Weights of a small self-supervised image encoder.
Training: 11200 steps, batches of 256.
Rows from block 5 of a small self-supervised image encoder, named by matrix and row number. Rows with one number belong to one neuron. Each number is 128 + 24 x the weight over its row's rms, rounded and kept within 0 to 255. All counts start at 0.
After each neuron's rows are labels from the 100 images, of 14848, where the neuron reaches its highest value: "strongest on" is what is common among them. Only what is clearly more common there than usual is listed. The data: regions of photos with short descriptions (Visual Genome).
# fc1: MLP up (model.blocks.5.mlp.fc1.weight, 768x128), inputs 64-127
# fc2: MLP down (model.blocks.5.mlp.fc2.weight, 128x768, transposed), outputs 64-127

fc1.549 [141 138 143  94  70 113 103 119 134 131 146 115 126 131 158 108 140 128 113  94 143 138 118 172 126 146 101 133 148 114 145 167 156 113 123 147  95 137 100 121 144 125 157 131 145 137 123 156  89  99 158 104 139 117 106 169 108 136 174 112 117 118 138  78]
fc2.549 [102 114 148 135  99 124 113 165 170 138 153 146  93 134 113 121 146 148 141 111  95 111 132 125  89 102 100 132 105  93 157 163 117 110 124 100 140 125 119  91 113 150 152 171 134 139 166 176 143 123 140 126 172 141 127 137 108 136 120 127 102 108 116 140]
strongest on: text has "man"

fc1.666 [168 121 122 123  89 149 123 148 107 160 144 118 132 164 151  79 135 100 110 104 118 158 135 151 130 140 124 110 151 128 132 106 109 137 126 171 140 133 117 123 101 106  77 120 100 142 113 140 111  69 142 112  95 133 146 129 104 121 145 124 118 173 110  83]
fc2.666 [114 127 183 156 111 122 150 125 176 122 161 158 139 180 102 102 128  88 155 172 164  87 137 127  79  74  82  91 118 118 148 152 123 131 106 139 113  96  97 121 116 133 137 132 152 158 126 134 131 115 132 117 104 146 129 143 138 139 129 124 135 114 132 140]
strongest on: text has "man"

fc1.2 [138 155 143  85 154 144 127 122 156 134 143 125 143 156  73 117  87 118  90 134 121 157 173 125 135 102 132 152 119 132 137 158 145 157 138 122 129 115 124 152  46 141 114 120 148 134 153 129  48 115 110 132 122 116 159 112 136 129 145 124 166 123 103 145]
fc2.2 [ 96  77 214 135 136  94 160 112 122 122 151 119 120 163 128 145 124 154  99 131 118 125 117 137 120 122 122 101 100 142 105 114 144 112 162  94 119 104 128 162 181  91 140 164 130 139 142 110 127  96 131 104 155 111 141 135 115 134 128 120 118  96 123 101]
strongest on: text has "sign"

fc1.272 [138 109 133 121 133 135  95 120 135 157 126 169 109 145 108 113  86 139 102 134 147  90  81 161 120 120 120 161 141 102 131 134  86  82 104 110 117  58 101 157 157 105 123 113 138 170 124 149 127 110 127 147  91 116 151 133 102 127 119 126 123 144 154 121]
fc2.272 [140 116 138 103 122 148 124 143 157 158  90 155 122 153 122 126 142 132 130  75 125 147 149 130  95 131 112 112 132 159 117 161 131 116 121 134  97 159 137 141 115 157 114 145 161 113 116 152  67  99 136 167 178 212 158 148 148 110 115 114 108 118 145 112]
strongest on: text has "sky"

fc1.358 [153 144 100 122 116 142 114 131  88 168 161 116 113 116 113 144  94 135 128 123 129  93 135 146  98 134 130 148 138 105 147 129 119 148 153 103 117 107 137 153  84 133 128 151 118 170 148 126 103  91 154 100  98 117 134 121  74 127 169 136 110 134 127 111]
fc2.358 [108 144 114 136  88  89 137  92 153 130 148 154  89 125  95  86 139  95 190 130 141  99 133 149 116 112 106 115  86 123 141 169 150 146 146  95 166 136 137 118 147 136 138 165 176 140 137 180 137  59 114 113 105 128 149 120 108 150  66  99 115 137 129 152]
strongest on: text has "man"

fc1.419 [152 124 113 106 163 128  99 110 150 133  92 126 125 135 128 128 158 108 129 105 123 114 139 236 148 146 121  83 132 130  94 133 141 169 144 127 119 132 113 145 130 126 158 123 141 148 148 143 103  75 148 133  84 103 152 133 139 125 130 127 115 115 178 107]
fc2.419 [129  72 142  83 131 151 109  93 134 143 133 115 127 105 143 170  71 138 141  89 174 112  84 143 101 154 154  72  83 130 175 144 144  94 160 124 116 163 135 102 118 159 136 138 123 140 114 128 103 143 101 138 141 154 161 120 109 101 109 126 130 130 109  86]
strongest on: text has "sky"

fc1.582 [142 157 126 145  79 122 152 100 108 144 153 112 152 161 137 146 140  85 111 133 106 118 158 126 137 123 120 169 131 109  99  89  91 165 118 106 133 123 104 118 150 130 120 119 116 138 169 124  88  99 138 157 113  88  92 155 132 120 141 141 118 161  79 133]
fc2.582 [104 112 123 144 136 122 137 108 107 121 135 141 148 139 171 141  97 152 136 149 140  79 159 113 115 152 105 185 119 108 167 129  87 125 140 122  94 114 156 155 116 115 137  95 132 130 109 128 171 140 116 124 148 130 106 118 154 102 106 173 144 152 107 109]
strongest on: text has "man"

fc1.506 [123  89 146  98 111 136 160 141 130 159 154  91 149 123 113 140 110 119 169  64 119 127 145 156 138  91 134 132 139 121  99 129 142 148 109 120 145 170 135 138 126 136 135 144 137 146 121 117 125 115 143 156 142 154 166 149  96 125  89 117 144 155  90 137]
fc2.506 [146  87 125  77  92 144  86 128  85 105 170 133 122 156 121 155 136 159 105 133 109 154 114 183 140 156 149 142  66 143 125 133 126 132 110 116 130 114 153 120 104 103  92 101 138 123 131 147 129 110  88 137 125 125 132 141 142 135 103 147 100 103 151 142]
strongest on: text has "sky"; text has "white"; text has "clouds"

fc1.651 [101 171 145 115 112 127  79 134 115 117 108 154 142 106 118 183 123 132 131 117 106 114 127 157 161  97 140 162 148  86 158 167 134 109 140 102  84 134 114 124 114  65 127 150 137 139  99 117  84 117 118 141 127 158 132 177 111 139 125 145 138 152 157 122]
fc2.651 [112 103 120 159 104 120 112 153 140 127 152  86 132 118  73 140 185 102 151 110 127 174 134 157 130 152 153 177 161 109 125 155 152 167 101 145 167  97 166 131 142 120 128 124 134 165 142 134 103  73 137 170 114 146 126 118 144 137 147 110 120  99 121  98]
strongest on: text has "man"