config = dict(
    model='self-supervised image encoder',
    dataset='regions of photos with short descriptions (Visual Genome)',
    train_examples=203450,
    image_size=32,
    crop_scale_min=0.4,
    horizontal_flip=True,
    translate=0.12,
    color_jitter=0.4,
    method='simclr',
    arch='convnext',
    isotropic=False,
    norm='layernorm_no_bias',
    hidden_act='gelu',
    mlp_ratio=6,
    inner_norm=False,
    drop_path=0.15,
    patch_size=[2, 2],
    depths=[3, 6, 3],
    widths=[64, 128, 256],
    kernel_size=7,
    projector_hidden=1024,
    projector_out=256,
    projector_hidden_layers=1,
    temperature=0.2,
    init='kaiming_normal',
    residual_init='none',
    optimizer='soap',
    beta2=0.99,
    learning_rate=0.0034,
    beta1=0.9,
    shampoo_beta=0.95,
    eps=1e-08,
    precondition_frequency=50,
    max_precond_dim=1024,
    one_sided=True,
    adamw_lr_other_params=0.0016,
    max_grad_norm=5.0,
    max_steps=11200,
    batch_size=256,
    epochs=14.1,
    lr_schedule='cosine',
    final_lr_fraction=0,
    warmup_steps=220,
    weight_decay=0.0,
    adamw_weight_decay_other_params=0,
)
Rows from block 7 of a small self-supervised image encoder, named by matrix and row number. Rows with one number belong to one neuron. Each number is 200 + 40 x the weight over its row's rms, rounded and kept within 0 to 999. All counts start at 0.
After each neuron's rows are labels from the 100 images, of 14848, where the neuron reaches its highest value: "top examples" is what is common among them. Only what is clearly more common there than usual is listed. The data: regions of photos with short descriptions (Visual Genome). In brackets: how many of the 100.
# fc1: MLP up (model.blocks.7.mlp.fc1.weight, 768x128), inputs 0-31
# fc2: MLP down (model.blocks.7.mlp.fc2.weight, 128x768, transposed), outputs 0-31

fc1.95,161,197,216,140,214,198,211,162,182,266,169,193,282,222,117,210,189,214,137,223,131,184,251,225,191,176,284,195,223,231,213,227
fc2.95,216,190,143,131,187,238,208,188,226,225,219,275,264,227,119,262,198,213,213,178,226,238,160,148,233,303,151,192,177,180,234,198
top examples: text has "sky" (26)

fc1.59,128,207,276,129,263,232,204,195,155,228,137,213,272,239,290,175,193,215,204,214,160,231,194,163,179,226,191,138,189,222,212,286
fc2.59,233,312,196,193,205,179,100,209,121,219,266,124,163,127,212,157,247,253,142,146,182,236,223,209,190,194,266,242,149,209,176,222
top examples: text has "man" (25)

fc1.653,222,269,178,262,193,244,215,159,170,178,157,229,243,182,205,224,158,148,126,227,223,299,212,171,244,237,180,225,185,151,196,219
fc2.653,183,179,214,224,139,276,184,244,245,209,211,132,176,212,166,215,191,236,206,193,198,196,246,231,243,217,253,151,241,160,146,145
top examples: text has "sign" (32)

fc1.70,205,176,226,187,180,204,196,170,252,163,205,216,287,221,170,265,174,176,185,234,221,186,206,155,134,190,164,170,177,202,192,189
fc2.70,253,211,161,213,227,223,208,204,216,217,218,156,195,229,124,152,324,155,177,192,242,179,185,249,123,241,204,236,255,188,258,132
top examples: text has "man" (28)

fc1.304,240,134,168,185,287,198,144,201,221,236,169,237,173,211,209,193,205,216,204,198,166,226,208,228,241,250,179,177,191,226,189,232
fc2.304,253,213,236,244,155,201,128,192,136,229,245,124,241,182,159,163,215,214,203,159,152,195,345,230,182,216,192,180,189,221,208,251
top examples: text has "white" (28)

fc1.679,265,131,184,169,173,238,222,256,220,213,241,202,274,276,186,115,221,171,201,230,205,205,245,202,220,189,197,275,211,192,264,200
fc2.679,160,167,233,147,209,205,212,208,194,219,177,169,180,215,199,167,229,205,223,196,253,239,80,185,169,196,190,251,226,139,152,192
top examples: text has "sky" (31)