From a checkpoint of a small self-supervised image encoder: 11200 steps.
Rows from block 4 of a small self-supervised image encoder, named by matrix and row number. Rows with one number belong to one neuron. Each number is 128 + 32 x the weight over its row's rms, rounded and kept within 0 to 255. All counts start at 0. Numbers have three digits each.
After each neuron's rows are labels from the 100 images, of 14848, where the neuron reaches its highest value: "place" is the part of the image that holds the peak. Only what is clearly more common there than usual is listed. The data: regions of photos with short descriptions (Visual Genome).
# fc1: MLP up (model.blocks.4.mlp.fc1.weight, 768x128), inputs 86-127
# fc2: MLP down (model.blocks.4.mlp.fc2.weight, 128x768, transposed), outputs 86-127

fc1.529:141157120136091132149170145156145103130117098141046083106134086109150175121127110145149095132096085079113142107146093148095184
fc2.529:208138192133157120076150138164109104094147156131078129169153116172114150119147104153196153143146064192135115118155121143099152
place: bottom right

fc1.547:108116107102123120148053122086080090110130146093148144090142138124144183114101107157105138134152142185146134132118026067129119
fc2.547:106120083052098145136161160101048179115153114127062138149123147124084150118116157167140120147075100158159149135089147109048159
place: bottom right

fc1.567:151150147137132167129135106121095071133138138137088122116166087143147148117118150232172129159147102154141157085124107106047125
fc2.567:129155120175150138117156172150107174086127112101199182127085180127149144142152125097107113174110083140082165114116111110112132
place: top right

fc1.301:121185100146100134115140146180137143112093137167106132053134143109160079122116064124183149142086136123091148126075176115078083
fc2.301:132162114192136111096145107109098127180165175135127195114129148155130157117108151161088097160131062093098225116114078109104076
place: bottom right

fc1.587:204176119119102073176142102165092099143085101165150108166115096116132154145104089175160108119096130103107244100152126155137148
fc2.587:152091136154208108095134186125142103142149136158145097165190078108077129101076095120148087167164111144111138101111145079147121
place: middle right

fc1.304:168130093148134109132109158100131155136133125094145178140127146134103100169056095119144109119147126089130165239139037200109177
fc2.304:129072119142117154137105137141163093163103157101111068172081163141174156160199119086089132183127211150133135089141095156167138
place: middle right

fc1.178:060086161114132135147154038124172106156154164132093146128196119138161151127143093204163136123120138107106118156112094144137155
fc2.178:094143094150116185164113071161164163132101151108068090115085126136142128155148156148132124115109124222110137116062207095106132
place: middle right

fc1.162:113103145152114136104084113157086111099144180108069131139107155126112141142115121110148063155148126179124099127136148138161155
fc2.162:155134167142159126188170159132043122119144193130172098136113153126099117080091111127130126124155166123090123142136136165093155
place: bottom left

fc1.647:133121157117108115157139099127114121156133130157136138114097131132100107178148116129115197152159145175127157173106166118150105
fc2.647:122152120151084124135137080109139173155177139161142148138157172142122148119103023062107075178142115114153128123111089124134137
place: top right

fc1.447:130160081127076092168053181127137144131114121115118097127125102158146092112111121159196136164108106157129161151104094205122112
fc2.447:113130120086121176171085049108103213074092188112161152171158158134109103114162183084133120123116094067140151158139138168185093
place: middle right

fc1.622:177147063103137217158056174114180089136097098167152162144134125129129055158104036184113119100118159127127166128072113159094138
fc2.622:183172189142132166152158095127138115105142156149070128062097151127102157131140098121123098178100121205106144115152119158119126
place: middle right

fc1.764:134140167108063151092139120086117110110054096090089152121106086090138123144164128122122126121133116165115120151164135141173114
fc2.764:141131109121138079039107123142159170193140113109143111092109129115144138087145159170114109081130092096106095099176148071194133
place: top left

fc1.552:133112116168114109134096135093071152085122152174115145154097114091116176086088110088114150122142073228150129149125125147192107
fc2.552:157098105126117157091129164136108144146079144157117142183122115109112105115074075144121146177138178127136121191140147122101144
place: top left

fc1.151:148119119097090120172112158129112125092144175073133089134137065142122086131120099146149135069135140174093134127131063158103133
fc2.151:121171104122090126094143137137141161140108094096133156135136120137158137070139165171093135219087118186153128086130104119090106
place: bottom right

fc1.404:158163158112073148169175130115142095092137152149143154118167061100071131113110085094155163099135116147137143194102149093190157
fc2.404:174116163131087183126193156129084106146179169156179139135112115120107050116137118131077107125150143176096174126106200175100169
place: top left; top right

fc1.678:142079131119117052203147087152130152127083111131138139148142092094139165181124122129169119154085108111113160132138114101168158
fc2.678:120144139118120110131128156141133101080155084085087130130151164154165175165150172122112148150089104138122133091108126160071079
place: bottom right

fc1.581:115174134102097172171146154100137119140098057161124126130073104179149141106152152163174083067106107059141176174101131156187134
fc2.581:114134129130137119122143082139107195116078156124163111127068066077144056140112081114102136166117174163112208130071148115115162
place: bottom right; top right

fc1.188:127070172104202111069167143138181145137139101121067136067163087192115111143148128088090094116081103119095146130159209085135121
fc2.188:081154136061098124151140118107136087078123160093130110135140111150096141184129116112118144133187137129146175129137184100123113
place: bottom left

fc1.258:146055143133201170186144140143136122113174107114133129164068139150132158134111144133113084165106114082134112148135174162047145
fc2.258:124133099155075143107146040086165122177141151072047042135128116107105093142123166156126124154164103154129148084104177080144104
place: bottom right; top right

fc1.483:129126127146161154146136192148139154145121141130170148131166188113063105150108068118072157153117177102118106145172072176136111
fc2.483:108134141169106164146189087129125107084148137128114143095139086091127073100118100160116133099134168164163072091074171130129107
place: bottom left

fc1.382:061124112109138120078120136137142108122148114105088134124168079105119142069132163124072084109114096138139113150178235073121161
fc2.382:087094182102193151119133130087092113163163165126153111106140124107150145148150092146115147098128142115100159090118162098105135
place: top left

fc1.493:136128164110098120159145152157109199064167161083183104124082148115159117135127122104113153155175135115142122116164123145141132
fc2.493:154125092121109125062134111116080148110120070117153119099166086160171076144169117139153140090089126177157114121128128125128152
place: middle right; bottom right